Weights of a small sound classifier: activation star_relu, 15625 training examples.
Rows from block 5 of a small sound classifier, named by matrix and row number. Rows with one number within an expert belong to one neuron, the router's apart. Each number is 50 + 10 x the weight over its row's rms, rounded and kept within 0 to 99. All counts start at 0. After the name is the row's rms in percent of the matrix's.
Before each expert's rows are labels from the 100 clips, of 14848, where the router gives the expert most weight on average: "top examples" is what is common among them; "peak in band" is the frequency band that holds the peak. Only what is clearly more common there than usual is listed. The data: read English sentences (LibriTTS-R). In brackets: how many of the 100.
# router: slot weights (model.blocks.5.mlp.router.weight, 16x192, trained with AdamW), inputs 96-143
# up: expert up (model.blocks.5.mlp.up, 16x48x192), inputs 96-143
# down: expert down (model.blocks.5.mlp.down, 16x192x48, transposed), outputs 96-143

# expert 4
top examples: voice: female (94)
peak in band: 2000 to 4000 Hz (65)
router.4 102:64 53 47 32 42 48 54 41 36 43 35 48 38 57 55 48 47 68 49 65 73 50 71 51 52 71 56 53 45 37 64 41 56 74 44 50 63 64 45 60 54 63 43 52 70 60 55 22
up.0 052:53 51 59 79 61 67 53 40 51 58 58 53 53 41 36 50 42 35 63 35 61 36 61 44 60 54 46 51 48 51 43 35 42 62 52 47 50 55 66 53 60 52 51 45 44 59 57 56
down.0 069:66 32 44 51 55 38 45 63 59 60 21 74 46 46 62 55 57 44 60 37 57 59 30 54 50 63 54 35 38 36 35 53 51 53 53 32 45 42 41 41 53 50 43 63 56 49 47 44
up.1 132:69 59 36 47 63 42 49 44 43 46 38 38 67 64 37 50 43 57 48 74 51 63 55 44 38 51 49 52 47 52 49 55 56 65 53 32 49 63 47 58 61 55 41 48 53 50 64 39
down.1 107:37 41 59 43 53 42 52 55 57 48 38 43 54 44 47 50 72 29 55 62 37 49 45 56 55 48 53 44 58 50 47 63 54 42 27 34 54 31 57 61 31 51 50 37 52 47 63 49
up.2 161:72 37 55 53 45 57 50 43 46 36 61 54 62 32 59 69 69 46 52 29 38 36 57 42 60 50 45 46 61 47 40 64 37 57 61 58 31 62 47 50 43 53 31 45 45 62 51 53
down.2 143:57 55 37 46 37 47 42 35 45 55 52 50 54 44 56 46 30 51 57 43 49 42 48 40 58 50 39 67 43 64 44 58 50 31 59 40 47 42 66 52 61 35 46 66 48 48 72 42
up.3 145:63 55 34 53 47 51 42 38 34 43 53 34 52 42 48 52 65 48 41 40 45 50 64 38 46 56 32 34 74 45 52 60 46 67 60 57 64 61 46 61 47 62 71 66 39 46 46 47
down.3 139:44 57 45 47 35 61 44 50 38 45 61 55 57 58 58 40 42 43 37 41 51 39 46 67 60 58 40 62 39 44 48 52 17 61 68 41 52 52 54 46 34 65 41 60 50 54 58 40
up.4 095:36 46 49 73 43 48 58 57 64 53 59 59 64 40 54 54 68 32 62 30 38 41 34 48 63 44 48 46 48 46 51 64 35 50 44 49 44 36 55 55 43 58 47 43 34 65 52 49
down.4 116:43 41 53 50 48 58 46 60 43 45 59 55 57 52 61 45 51 64 56 43 42 43 70 44 43 52 61 51 41 46 66 24 41 63 56 51 66 54 44 51 59 58 41 45 54 44 32 36
up.5 087:59 46 45 66 72 66 56 38 46 61 50 58 47 60 27 50 51 47 65 53 59 46 40 47 57 50 46 56 46 47 42 49 47 46 50 57 47 58 50 62 46 43 55 73 30 55 44 43
down.5 099:50 49 53 51 58 51 44 42 34 67 54 51 55 41 62 49 42 41 43 37 35 64 40 51 46 33 44 49 43 47 61 45 32 42 53 39 57 35 72 49 51 59 43 52 45 54 55 52
up.6 054:52 67 67 80 70 39 51 47 43 62 55 62 51 48 52 55 60 40 62 40 43 51 46 66 62 48 45 45 45 38 36 53 29 51 51 59 35 47 53 49 49 51 45 40 36 48 57 68
down.6 069:60 37 59 36 54 38 44 50 40 74 51 64 61 40 55 53 64 54 54 32 55 67 51 48 57 47 50 27 42 51 42 44 39 47 50 41 55 53 64 62 56 47 38 39 58 52 48 41
up.7 051:46 54 43 57 60 47 65 57 52 52 56 78 58 40 43 53 47 16 66 58 48 41 42 60 65 46 52 45 53 69 35 56 51 53 48 42 38 51 50 47 50 54 39 45 47 45 61 53
down.7 072:53 45 43 63 53 52 50 42 52 60 57 66 48 46 35 56 56 61 51 51 47 66 59 48 46 54 49 57 39 60 42 42 35 53 66 54 37 58 46 62 35 51 68 57 52 52 44 46
up.8 093:53 40 55 68 57 52 31 47 53 70 68 53 47 64 56 54 65 43 57 50 35 45 54 40 52 30 29 51 37 56 31 42 33 54 25 53 44 43 46 53 43 50 55 66 51 59 58 56
down.8 082:59 38 48 56 53 41 52 46 53 39 51 71 35 50 54 70 50 54 42 49 51 36 69 42 58 31 46 54 63 71 52 46 51 54 37 22 68 41 43 64 64 59 47 47 58 44 63 60
up.9 044:58 57 30 62 76 44 45 47 52 47 56 57 51 56 41 45 44 34 39 58 47 51 70 41 59 43 26 45 44 53 43 44 51 55 57 62 50 63 62 59 50 46 73 39 57 43 46 57
down.9 067:53 42 59 57 72 46 57 61 40 47 35 73 53 60 53 47 56 64 34 49 44 44 57 43 43 56 33 46 41 53 36 47 38 51 39 43 60 57 38 58 45 63 50 40 51 47 59 26
up.10 072:41 52 45 56 56 36 39 38 38 54 71 55 66 45 48 46 45 29 48 63 36 40 40 63 46 51 44 53 49 48 48 59 33 51 51 51 42 52 54 48 56 50 58 41 37 63 55 48
down.10 074:65 45 44 51 44 51 53 45 48 34 28 42 54 54 33 43 68 67 31 67 51 50 39 47 42 27 63 42 45 47 51 61 39 32 42 36 61 52 58 65 37 45 50 57 63 34 52 56
up.11 240:67 73 43 49 48 49 40 50 40 51 47 51 55 49 56 33 61 48 50 36 50 60 53 48 58 57 30 36 59 57 59 62 58 57 68 61 52 62 38 55 54 60 44 45 47 33 47 54
down.11 195:52 31 56 58 61 60 38 55 46 66 65 58 51 55 45 54 49 45 48 36 29 52 60 38 49 51 37 65 40 46 31 33 41 49 38 43 59 46 55 40 49 43 55 68 47 51 43 57
up.12 150:65 57 45 56 63 48 42 47 47 46 50 62 41 65 27 31 69 53 57 43 46 64 48 51 41 44 38 39 55 74 46 75 44 58 61 65 55 60 52 34 59 61 44 54 63 48 51 48
down.12 123:50 45 54 70 47 46 39 27 45 74 47 75 42 44 48 59 37 49 58 46 33 43 64 49 45 48 55 62 35 38 42 51 37 46 46 44 56 27 57 43 46 60 53 60 28 43 33 45
up.13 060:76 36 61 46 59 34 45 50 50 67 68 56 50 41 42 61 42 54 54 36 42 53 54 43 60 48 52 46 46 60 46 46 48 61 75 49 43 41 45 42 44 56 43 52 43 44 64 67
down.13 073:67 43 43 64 39 52 65 47 68 68 60 61 48 50 46 39 59 47 49 38 50 59 49 53 38 54 50 55 39 80 56 40 68 32 55 37 55 48 27 56 66 60 46 47 71 38 33 36
up.14 067:38 56 63 75 56 53 52 49 50 61 64 59 63 43 49 55 45 44 41 40 42 52 49 43 55 35 41 49 60 55 50 62 34 46 43 46 38 48 47 65 51 59 43 44 44 41 70 61
down.14 082:55 66 42 44 55 57 48 36 53 55 54 60 45 63 70 39 44 69 46 35 44 63 39 51 50 61 57 51 44 67 44 43 55 35 53 48 39 75 55 37 25 52 49 52 62 61 41 45
up.15 042:54 49 54 91 44 54 43 53 46 43 63 51 46 63 53 63 56 37 59 43 30 41 47 61 55 39 34 55 38 38 39 62 51 58 49 57 34 48 45 40 44 57 44 43 32 58 70 64
down.15 070:36 47 46 47 53 56 62 66 30 51 60 45 62 65 53 43 73 45 57 60 31 56 57 51 46 48 44 43 57 62 45 54 55 41 57 45 53 53 43 53 43 42 48 49 61 44 51 37

# expert 7
top examples: voice: male (92)
peak in band: 2000 to 4000 Hz (99)
router.7 099:52 43 41 43 39 44 40 73 34 44 63 35 38 47 40 47 48 60 53 51 41 63 65 58 48 60 52 43 54 32 49 48 48 59 47 55 52 56 55 25 49 43 56 38 55 65 55 31
up.0 066:69 43 32 67 57 60 49 47 54 59 51 55 56 50 44 53 53 47 65 44 42 63 36 54 64 40 55 48 37 62 23 56 39 49 46 44 51 42 42 57 62 59 52 51 39 41 58 47
down.0 064:56 60 55 45 56 46 54 57 51 33 34 53 28 52 56 67 65 52 51 76 47 60 77 50 33 59 54 46 51 64 55 54 47 37 47 35 50 60 53 47 53 62 69 33 48 47 52 50
up.1 041:63 55 51 34 43 57 60 45 56 60 48 48 58 49 41 61 52 45 72 58 54 45 47 63 58 56 64 40 34 57 36 46 42 60 61 55 56 44 52 65 59 42 49 66 48 38 60 72
down.1 051:51 43 42 56 48 61 37 46 50 52 61 61 46 58 63 60 63 50 53 53 58 32 50 77 35 59 26 50 80 58 55 57 60 43 54 45 56 47 37 54 38 50 53 69 37 39 22 52
up.2 042:65 46 52 46 44 52 73 50 51 62 46 64 67 56 42 36 42 44 49 43 42 57 54 41 62 54 55 54 60 73 45 54 37 38 52 37 46 58 44 59 62 52 39 56 29 47 56 61
down.2 053:67 57 57 62 48 28 60 62 42 52 53 51 40 66 60 64 49 56 44 44 58 50 48 42 55 45 33 58 75 58 55 50 36 43 55 38 54 48 41 65 41 48 58 48 52 14 47 38
up.3 049:85 32 38 38 58 37 63 38 59 38 53 60 59 43 53 46 51 49 41 46 49 52 61 50 59 58 47 57 48 59 40 43 37 59 61 49 49 61 56 55 61 49 46 48 57 43 58 66
down.3 056:58 41 47 61 58 44 52 58 56 53 44 52 55 56 55 42 47 39 46 59 49 51 45 68 62 49 38 54 43 58 57 54 43 58 60 57 37 58 42 54 48 49 60 58 35 43 57 44
up.4 044:65 43 45 55 60 53 61 46 64 62 57 66 56 70 50 60 68 50 55 36 45 52 36 34 54 49 40 43 55 64 30 52 65 54 51 37 51 69 43 67 60 36 58 58 35 51 58 49
down.4 063:37 62 56 58 42 51 46 53 55 53 46 57 56 58 56 52 63 54 59 67 47 55 53 57 49 43 61 43 61 57 72 54 62 46 46 63 49 66 29 53 59 51 48 38 59 39 45 42
up.5 074:55 52 52 46 61 46 70 40 57 55 49 60 45 58 43 32 57 42 64 46 53 61 42 48 56 46 46 51 51 68 42 63 44 55 53 56 62 48 46 56 63 51 36 58 56 36 61 53
down.5 083:50 51 25 53 62 52 60 53 65 42 45 23 61 51 60 47 68 51 46 42 57 61 62 51 56 54 34 68 46 58 45 49 61 47 46 34 64 61 48 54 75 59 74 41 35 12 55 60
up.6 080:49 72 41 54 70 48 46 57 34 66 60 41 55 55 17 67 44 46 54 53 45 53 61 43 33 35 45 54 63 68 38 61 49 41 50 36 32 44 54 51 71 55 45 55 54 45 62 52
down.6 076:42 34 66 50 56 39 66 55 64 39 39 50 48 60 44 40 63 57 41 68 49 65 46 51 44 54 42 47 57 49 75 44 69 39 60 50 64 55 48 55 60 73 30 39 57 41 45 50
up.7 043:59 59 39 42 58 62 46 51 54 60 48 54 50 65 46 46 41 42 41 56 34 59 41 38 68 44 48 48 30 54 51 51 44 61 52 42 35 66 39 63 72 66 51 56 35 48 66 63
down.7 057:48 51 40 57 53 55 59 49 46 41 36 59 39 28 44 43 48 74 50 38 69 47 43 50 46 45 33 40 53 33 49 53 62 33 58 53 63 53 50 64 62 58 44 27 54 46 44 42
up.8 039:77 44 54 54 59 40 48 44 76 41 42 68 55 69 48 47 53 48 58 55 45 48 49 56 53 52 36 45 54 72 53 59 53 57 65 53 52 53 52 41 54 54 46 55 54 40 69 40
down.8 058:38 63 50 30 50 50 51 50 52 36 28 63 79 64 58 59 66 55 47 59 55 55 40 78 27 50 33 60 59 64 60 46 54 51 47 50 42 54 43 52 49 57 64 46 48 30 48 45
up.9 062:59 38 36 37 52 54 56 41 53 57 48 52 49 46 50 61 49 50 44 37 53 38 48 40 56 56 37 36 49 49 46 43 58 51 72 51 48 61 45 62 67 59 49 58 50 48 71 53
down.9 059:51 57 46 53 71 56 59 48 58 48 49 58 54 62 41 45 35 60 45 39 43 45 42 56 35 35 38 54 73 46 66 43 56 35 46 49 41 60 44 49 73 39 49 48 58 17 32 36
up.10 032:49 48 23 50 60 63 54 47 50 55 50 41 35 47 36 37 36 44 76 50 53 64 60 44 56 36 49 48 47 63 48 58 55 63 55 52 59 48 32 66 51 43 41 40 43 45 52 60
down.10 057:61 56 30 66 52 36 44 24 51 57 43 48 34 53 37 42 60 42 49 51 32 50 55 55 36 45 57 43 43 55 62 58 59 31 61 47 39 48 45 55 51 46 48 40 64 30 36 40
up.11 228:55 49 50 65 40 46 45 53 42 24 54 47 50 34 56 55 53 46 53 39 60 61 33 48 41 45 58 45 61 57 55 49 50 63 67 71 61 51 65 35 40 42 47 43 59 54 45 48
down.11 202:41 63 39 52 55 62 62 60 44 41 41 41 39 58 38 42 62 56 53 62 55 46 57 60 39 42 42 35 71 62 51 64 53 52 50 46 56 56 34 58 59 48 46 40 54 51 49 39
up.12 111:53 43 43 46 55 51 49 34 59 60 64 60 46 61 58 58 48 42 54 47 38 43 61 42 64 46 48 46 54 47 41 47 33 54 39 48 53 42 68 53 53 56 36 66 22 54 51 51
down.12 097:57 48 50 24 59 50 60 41 60 56 38 47 64 50 50 46 49 51 51 62 52 52 42 48 39 31 50 44 56 70 52 63 56 52 44 43 56 57 41 59 49 49 53 53 55 55 48 61
up.13 040:72 65 53 35 55 46 40 53 75 46 56 51 57 64 50 47 34 37 53 46 28 39 51 52 54 51 46 47 51 64 29 63 58 50 55 65 47 58 53 61 45 62 48 69 43 40 51 53
down.13 065:51 67 54 42 61 60 68 52 53 43 49 55 58 61 36 47 62 54 38 55 50 45 57 63 48 44 49 42 63 55 70 43 72 48 63 51 66 68 41 42 64 50 35 50 40 39 61 36
up.14 046:57 37 66 56 40 51 55 34 66 67 47 38 61 52 57 35 53 42 48 50 52 58 50 53 45 42 46 50 32 61 45 50 37 52 63 55 43 54 62 63 61 50 41 61 57 40 60 70
down.14 058:47 44 48 42 49 50 70 53 51 51 31 51 37 55 54 56 64 43 52 53 55 46 52 67 41 57 41 60 63 67 49 64 68 43 61 52 64 51 44 54 51 48 54 37 43 40 51 29
up.15 076:67 48 63 44 63 40 62 34 49 57 52 61 59 61 48 50 42 36 62 46 40 61 40 59 38 51 39 58 47 57 34 65 42 30 49 54 45 53 50 51 62 70 43 57 53 42 61 50
down.15 067:53 65 32 57 65 56 67 43 63 54 58 31 73 61 56 49 51 42 38 48 48 60 49 52 36 49 41 58 55 43 51 59 57 44 53 55 44 56 42 51 61 55 49 52 45 50 47 59

# expert 1
top examples: voice: female (100)
peak in band: 4000 to 8000 Hz (77)
router.1 087:54 34 48 39 62 55 61 59 56 51 35 62 42 47 35 65 54 49 56 62 58 37 62 60 41 55 39 33 62 59 40 42 55 74 50 59 53 57 27 58 52 35 57 54 45 47 57 54
up.0 103:64 41 58 58 54 24 38 49 44 47 52 67 75 56 35 40 56 46 61 54 33 57 47 62 45 39 58 46 55 62 38 56 36 33 54 59 46 41 56 43 48 44 41 38 62 49 44 62
down.0 108:58 58 46 63 49 47 34 42 39 33 63 56 51 47 56 55 30 49 44 48 46 51 59 44 53 41 39 58 36 50 55 46 49 53 56 51 45 47 65 54 41 46 63 57 29 46 42 54
up.1 163:52 40 44 44 53 39 57 42 70 39 40 52 49 40 43 63 55 58 42 58 41 42 41 45 45 39 40 30 64 64 40 56 67 46 56 44 40 57 51 56 44 54 44 42 45 52 65 69
down.1 148:45 50 42 47 54 45 50 30 58 58 63 69 65 54 55 48 43 42 49 57 43 45 66 51 35 43 54 51 57 59 43 49 69 58 40 50 29 58 47 49 63 44 46 46 44 53 67 62
up.2 152:53 54 37 61 68 52 38 47 56 65 48 65 60 55 35 47 62 35 57 47 47 47 43 63 37 47 33 44 55 56 36 66 37 47 41 45 36 43 44 54 46 51 57 58 49 42 51 53
down.2 162:49 41 43 68 58 64 32 51 34 61 64 58 61 38 46 56 43 32 55 37 42 37 54 61 39 54 42 45 37 48 40 31 46 57 41 50 53 51 56 52 45 60 52 52 46 42 51 54
up.3 058:44 57 53 38 52 44 39 53 52 72 58 65 34 73 56 28 43 56 37 51 35 52 50 46 57 41 57 54 35 42 49 65 41 52 43 40 51 47 36 57 56 59 42 64 65 48 45 59
down.3 061:54 36 51 62 56 44 43 62 45 62 46 76 42 55 45 54 69 58 38 45 47 56 43 47 40 36 80 56 44 59 40 57 31 52 56 50 60 44 51 51 60 53 49 55 41 21 39 61
up.4 044:41 48 46 56 53 58 64 38 44 59 65 48 49 41 64 51 44 39 36 49 42 55 64 38 61 49 56 69 41 54 46 48 49 53 48 55 49 55 45 48 48 67 45 45 68 44 44 66
down.4 056:52 73 53 34 57 49 67 63 61 58 36 79 43 45 44 39 58 69 53 49 42 58 38 56 30 61 52 46 56 53 75 45 50 23 54 40 50 52 46 40 55 38 56 36 51 50 46 48
up.5 063:53 51 34 66 39 47 43 42 54 55 56 45 64 43 64 50 26 52 35 54 42 54 54 33 48 47 52 53 38 36 55 50 36 39 55 38 30 43 62 51 45 56 39 58 50 45 56 58
down.5 061:50 58 56 57 64 62 46 41 36 46 43 53 73 43 39 47 52 64 53 45 54 66 35 44 52 45 50 31 62 49 47 44 38 32 72 67 67 61 73 59 51 46 54 46 60 47 45 53
up.6 115:48 46 52 27 42 58 43 47 37 52 47 43 46 52 56 35 46 77 52 63 61 34 64 52 40 64 64 46 45 35 60 31 57 62 37 45 45 45 50 44 55 53 43 52 44 37 42 43
down.6 122:44 47 41 64 60 48 29 30 34 47 61 51 47 60 49 70 42 34 41 44 49 48 58 46 53 60 34 59 41 56 41 45 26 61 47 45 45 43 56 37 45 52 54 65 39 49 55 53
up.7 078:67 42 42 47 60 32 56 51 52 54 55 35 50 36 60 46 40 49 40 59 45 45 49 33 53 55 52 49 51 63 45 41 44 63 46 37 42 48 53 65 65 74 36 68 47 43 62 46
down.7 062:56 48 69 56 48 63 54 35 62 51 52 41 50 72 49 50 35 62 48 54 57 54 50 44 53 70 60 50 33 71 46 48 47 44 46 52 30 62 56 42 58 43 55 45 58 62 50 47
up.8 065:64 46 48 39 46 49 50 32 47 48 57 40 42 52 52 58 39 48 41 48 50 60 69 51 44 53 38 52 51 69 46 41 56 44 50 53 41 61 35 48 65 48 54 54 47 53 65 66
down.8 067:56 40 34 52 53 44 46 38 72 59 45 38 41 62 55 43 58 47 50 50 48 66 26 42 60 44 60 47 45 53 30 51 60 37 48 41 53 37 65 31 53 42 35 62 59 39 50 59
up.9 029:54 58 50 40 68 65 49 58 58 53 59 35 48 61 54 52 43 58 44 58 40 50 58 35 52 53 40 44 41 43 50 49 29 56 45 50 64 46 52 46 56 68 37 55 51 51 60 53
down.9 054:66 69 72 56 54 55 54 50 54 70 44 60 45 56 57 50 41 42 58 53 56 50 49 79 47 59 52 48 58 58 47 60 59 41 38 50 44 43 42 57 56 51 66 48 39 41 67 45
up.10 117:34 46 52 61 28 44 53 44 58 29 54 49 41 36 59 54 55 41 37 31 44 38 71 48 49 55 37 41 57 62 63 53 46 34 52 57 37 56 49 52 44 56 72 45 31 46 48 67
down.10 128:48 39 38 55 54 41 51 28 50 62 59 31 51 49 62 42 47 45 42 51 58 68 61 37 71 59 59 60 52 61 50 60 40 43 41 58 48 37 54 44 45 68 51 63 32 33 51 51
up.11 117:45 58 43 75 75 55 25 59 51 56 50 52 54 58 43 51 49 35 61 63 54 60 37 58 45 32 44 54 40 52 36 77 38 53 60 59 72 55 58 32 36 51 60 55 41 54 53 47
down.11 109:30 54 53 69 59 47 37 44 40 52 68 53 50 51 65 69 43 38 56 52 57 46 61 52 50 56 27 49 44 44 45 51 33 47 45 59 34 47 57 40 46 51 56 46 58 55 59 54
up.12 035:62 42 67 48 42 46 48 38 57 57 59 56 46 37 55 40 49 40 36 57 45 50 55 43 48 73 36 40 39 45 58 40 61 49 63 62 61 69 38 47 64 46 43 34 69 47 49 56
down.12 050:42 67 46 54 61 66 44 62 48 55 43 52 45 54 59 40 63 41 48 60 48 47 55 55 58 59 58 38 60 50 66 50 57 26 63 39 41 57 46 44 53 44 41 37 30 26 40 49
up.13 154:50 63 49 41 55 46 47 50 43 54 40 40 50 55 46 33 55 41 55 47 63 47 61 66 50 54 31 35 51 50 60 45 55 53 55 47 49 64 61 42 59 49 49 52 42 35 54 47
down.13 153:53 40 35 60 35 49 51 33 54 68 58 33 46 46 50 59 46 39 67 41 38 65 45 30 47 63 49 63 35 43 49 46 39 37 45 46 53 37 73 36 35 70 57 58 45 35 58 60
up.14 116:48 56 48 74 55 52 47 53 55 55 71 64 58 47 61 54 44 34 59 51 47 45 36 43 64 35 65 69 35 34 35 50 32 42 47 58 57 40 71 50 45 47 50 50 49 47 46 49
down.14 101:50 41 49 53 56 56 41 62 37 40 59 20 42 43 61 72 46 48 49 49 43 52 71 51 70 38 61 60 54 59 55 52 55 69 37 48 62 55 54 37 53 51 63 42 54 43 42 51
up.15 028:60 66 46 47 47 37 54 43 46 56 70 51 44 52 54 31 42 39 42 44 41 55 56 38 60 50 53 63 36 52 48 47 51 45 50 57 40 40 57 38 49 63 34 58 47 54 46 61
down.15 050:59 56 69 48 49 46 57 50 58 59 47 48 48 62 53 48 57 45 57 43 40 44 44 54 40 53 56 42 49 51 55 56 41 37 53 50 51 49 42 34 35 42 47 44 39 44 38 57

# expert 5
top examples: voice: female (99)
peak in band: 2000 to 4000 Hz (53)
router.5 103:32 55 46 30 38 48 48 54 53 40 48 45 49 43 60 44 55 54 42 29 40 53 48 38 62 60 40 26 49 43 57 42 66 55 49 43 46 51 35 68 47 60 60 40 50 33 56 64
up.0 119:44 64 46 46 48 58 41 53 47 45 74 40 53 45 38 54 59 39 57 49 40 61 39 34 50 35 56 39 63 55 35 65 55 58 40 61 66 46 47 40 56 49 53 48 39 50 50 55
down.0 110:45 49 54 63 49 44 61 54 39 48 52 71 52 53 64 65 55 43 43 38 40 32 64 49 44 48 51 53 64 54 50 32 27 66 60 36 43 54 42 45 34 36 51 54 40 63 34 45
up.1 044:64 44 58 49 67 54 47 38 55 61 44 55 48 66 49 49 60 32 59 68 57 39 78 48 42 35 56 52 44 59 37 51 42 52 39 54 59 36 63 43 48 38 38 48 34 56 44 43
down.1 061:43 59 54 46 39 62 42 44 36 61 38 40 53 37 58 63 49 52 41 47 41 56 40 42 42 25 55 57 44 41 38 56 32 31 34 57 45 41 63 25 38 59 60 55 41 47 44 58
up.2 137:50 59 44 47 55 52 53 44 54 38 39 52 30 50 40 32 47 52 40 44 63 53 27 48 70 54 51 74 30 50 52 44 55 52 64 53 59 41 57 37 43 50 46 46 75 58 47 52
down.2 120:60 51 42 67 54 57 61 60 68 38 58 79 48 42 31 67 60 25 58 55 42 24 31 36 51 58 47 36 62 54 37 51 54 37 40 65 50 41 59 46 58 42 42 48 63 59 53 54
up.3 039:54 46 56 65 62 37 66 51 52 50 52 63 37 60 46 46 55 55 73 57 63 36 53 55 51 46 70 50 52 68 50 24 38 50 48 59 42 43 72 45 51 34 41 64 51 57 41 37
down.3 057:42 51 55 59 50 34 41 50 37 38 57 60 59 52 53 42 52 50 26 42 42 59 49 47 53 55 47 51 58 43 74 58 47 51 53 36 53 35 46 32 45 57 69 57 25 47 55 53
up.4 176:51 41 48 50 58 60 56 47 46 72 59 56 54 58 27 38 42 59 57 80 57 61 58 61 34 52 45 78 35 65 40 50 52 41 44 43 45 48 38 37 67 44 61 51 51 51 55 44
down.4 155:32 44 66 44 46 41 44 32 50 37 67 39 49 46 48 58 37 50 54 48 50 38 43 47 52 44 66 62 41 57 38 36 46 72 55 54 62 25 65 37 54 48 53 53 57 66 57 58
up.5 172:46 57 39 44 47 57 70 46 69 64 33 39 59 50 50 45 49 47 40 41 50 66 37 46 57 50 64 62 54 56 56 58 51 30 45 44 38 42 43 61 39 61 53 52 48 40 56 62
down.5 159:55 51 44 60 53 52 33 34 41 34 61 56 49 44 50 48 45 36 54 32 46 56 53 34 53 38 44 44 47 49 54 41 53 44 60 55 28 43 43 31 51 55 52 60 39 40 60 64
up.6 054:77 45 63 64 53 50 48 48 43 59 52 47 51 52 52 61 53 37 64 64 45 49 76 69 46 48 50 46 44 60 30 45 37 45 60 55 40 34 54 43 68 39 36 64 49 59 53 39
down.6 063:11 44 48 49 50 39 37 47 42 41 59 54 58 60 52 49 31 30 39 57 43 61 64 52 49 33 45 54 55 57 70 63 56 52 64 42 52 37 71 53 52 59 52 63 36 37 55 53
up.7 055:52 55 58 46 63 45 44 70 49 49 59 57 36 51 54 49 60 38 57 47 57 53 47 41 59 52 47 56 36 54 33 52 36 60 51 58 52 29 58 36 53 43 34 55 54 58 37 46
down.7 060:46 50 41 68 52 66 44 54 44 39 37 61 47 46 50 40 58 37 28 40 30 41 63 49 44 33 53 34 60 42 50 62 57 73 50 51 47 42 41 54 75 80 38 48 46 44 46 57
up.8 077:57 43 57 65 66 54 56 36 50 41 58 68 44 61 50 55 50 50 62 57 53 36 47 57 49 44 52 53 40 72 32 44 39 49 65 58 45 45 50 61 64 54 47 57 50 67 38 57
down.8 067:42 41 48 62 38 37 27 35 36 47 66 51 35 64 45 29 45 54 52 49 56 63 51 48 58 43 71 68 47 47 51 49 45 41 55 46 79 39 59 49 49 35 62 56 28 57 42 46
up.9 059:66 45 43 61 46 58 54 64 37 59 61 49 37 68 51 53 67 41 50 60 51 46 59 68 48 32 41 51 44 72 44 57 39 33 43 40 51 60 63 44 50 32 43 63 52 46 47 56
down.9 069:50 53 56 31 50 38 70 36 46 43 61 45 38 59 50 64 60 51 57 51 32 59 32 43 29 39 65 56 39 41 44 53 52 33 60 42 76 37 66 58 48 52 37 62 28 44 38 72
up.10 121:41 44 54 63 48 54 45 61 59 60 45 47 52 51 57 69 47 40 43 44 51 58 26 50 68 38 61 49 35 54 55 60 41 53 37 49 68 41 73 46 37 43 60 50 46 45 46 57
down.10 118:57 46 43 65 50 46 43 31 52 38 48 57 62 57 59 45 45 56 57 49 55 57 70 50 58 54 63 52 59 40 49 50 43 39 58 52 26 55 56 52 30 47 58 54 39 37 56 48
up.11 081:54 50 71 68 60 44 59 51 48 50 42 58 44 63 51 52 49 55 69 60 43 53 52 59 60 41 68 64 47 51 49 55 30 43 60 67 59 43 58 49 64 39 30 49 54 61 54 43
down.11 079:54 34 47 62 42 40 52 59 55 43 35 42 37 44 58 52 47 53 57 53 51 54 63 55 35 38 63 47 53 63 40 55 41 48 42 30 63 39 40 54 55 55 52 45 41 59 46 51
up.12 052:61 57 48 57 56 46 52 48 43 36 56 38 41 54 47 49 55 62 57 52 50 45 60 62 46 36 45 54 40 60 40 39 53 57 68 58 54 60 59 35 55 49 33 49 53 68 35 22
down.12 060:30 43 42 49 35 44 57 35 60 49 31 71 45 56 56 34 46 60 48 52 33 48 25 40 50 36 43 65 54 52 62 38 37 49 70 49 41 52 35 51 46 64 55 36 39 54 52 41
up.13 149:71 53 44 46 66 49 50 58 46 55 56 47 52 44 35 62 56 62 41 44 39 52 58 37 48 55 58 38 55 57 47 55 45 66 79 43 57 48 65 52 61 53 39 49 66 52 57 48
down.13 133:58 49 46 47 59 46 51 21 63 48 53 53 71 52 50 64 40 49 44 59 46 59 76 44 51 42 61 56 45 49 50 39 43 44 44 57 45 43 52 50 66 56 67 53 40 71 52 60
up.14 049:67 34 63 47 66 48 39 63 44 46 48 58 62 35 22 58 54 33 72 51 52 38 67 46 49 51 62 42 54 53 44 51 40 58 65 60 73 46 58 38 57 42 46 56 49 58 36 43
down.14 059:25 63 48 51 57 58 55 45 67 51 47 45 58 43 68 47 35 44 56 36 55 63 37 52 47 52 30 40 56 46 51 60 44 34 41 40 46 58 58 43 43 61 54 42 31 50 44 50
up.15 048:62 42 55 57 66 52 69 63 42 49 48 58 38 58 49 62 58 63 53 56 34 44 67 49 69 51 66 60 45 63 35 50 44 40 55 66 44 48 54 46 55 45 42 58 49 58 49 36
down.15 060:44 41 51 52 46 63 58 56 42 69 45 38 41 53 48 45 42 45 56 49 53 72 40 45 60 27 51 63 57 53 42 41 47 45 51 43 37 46 61 55 31 49 39 60 18 50 52 52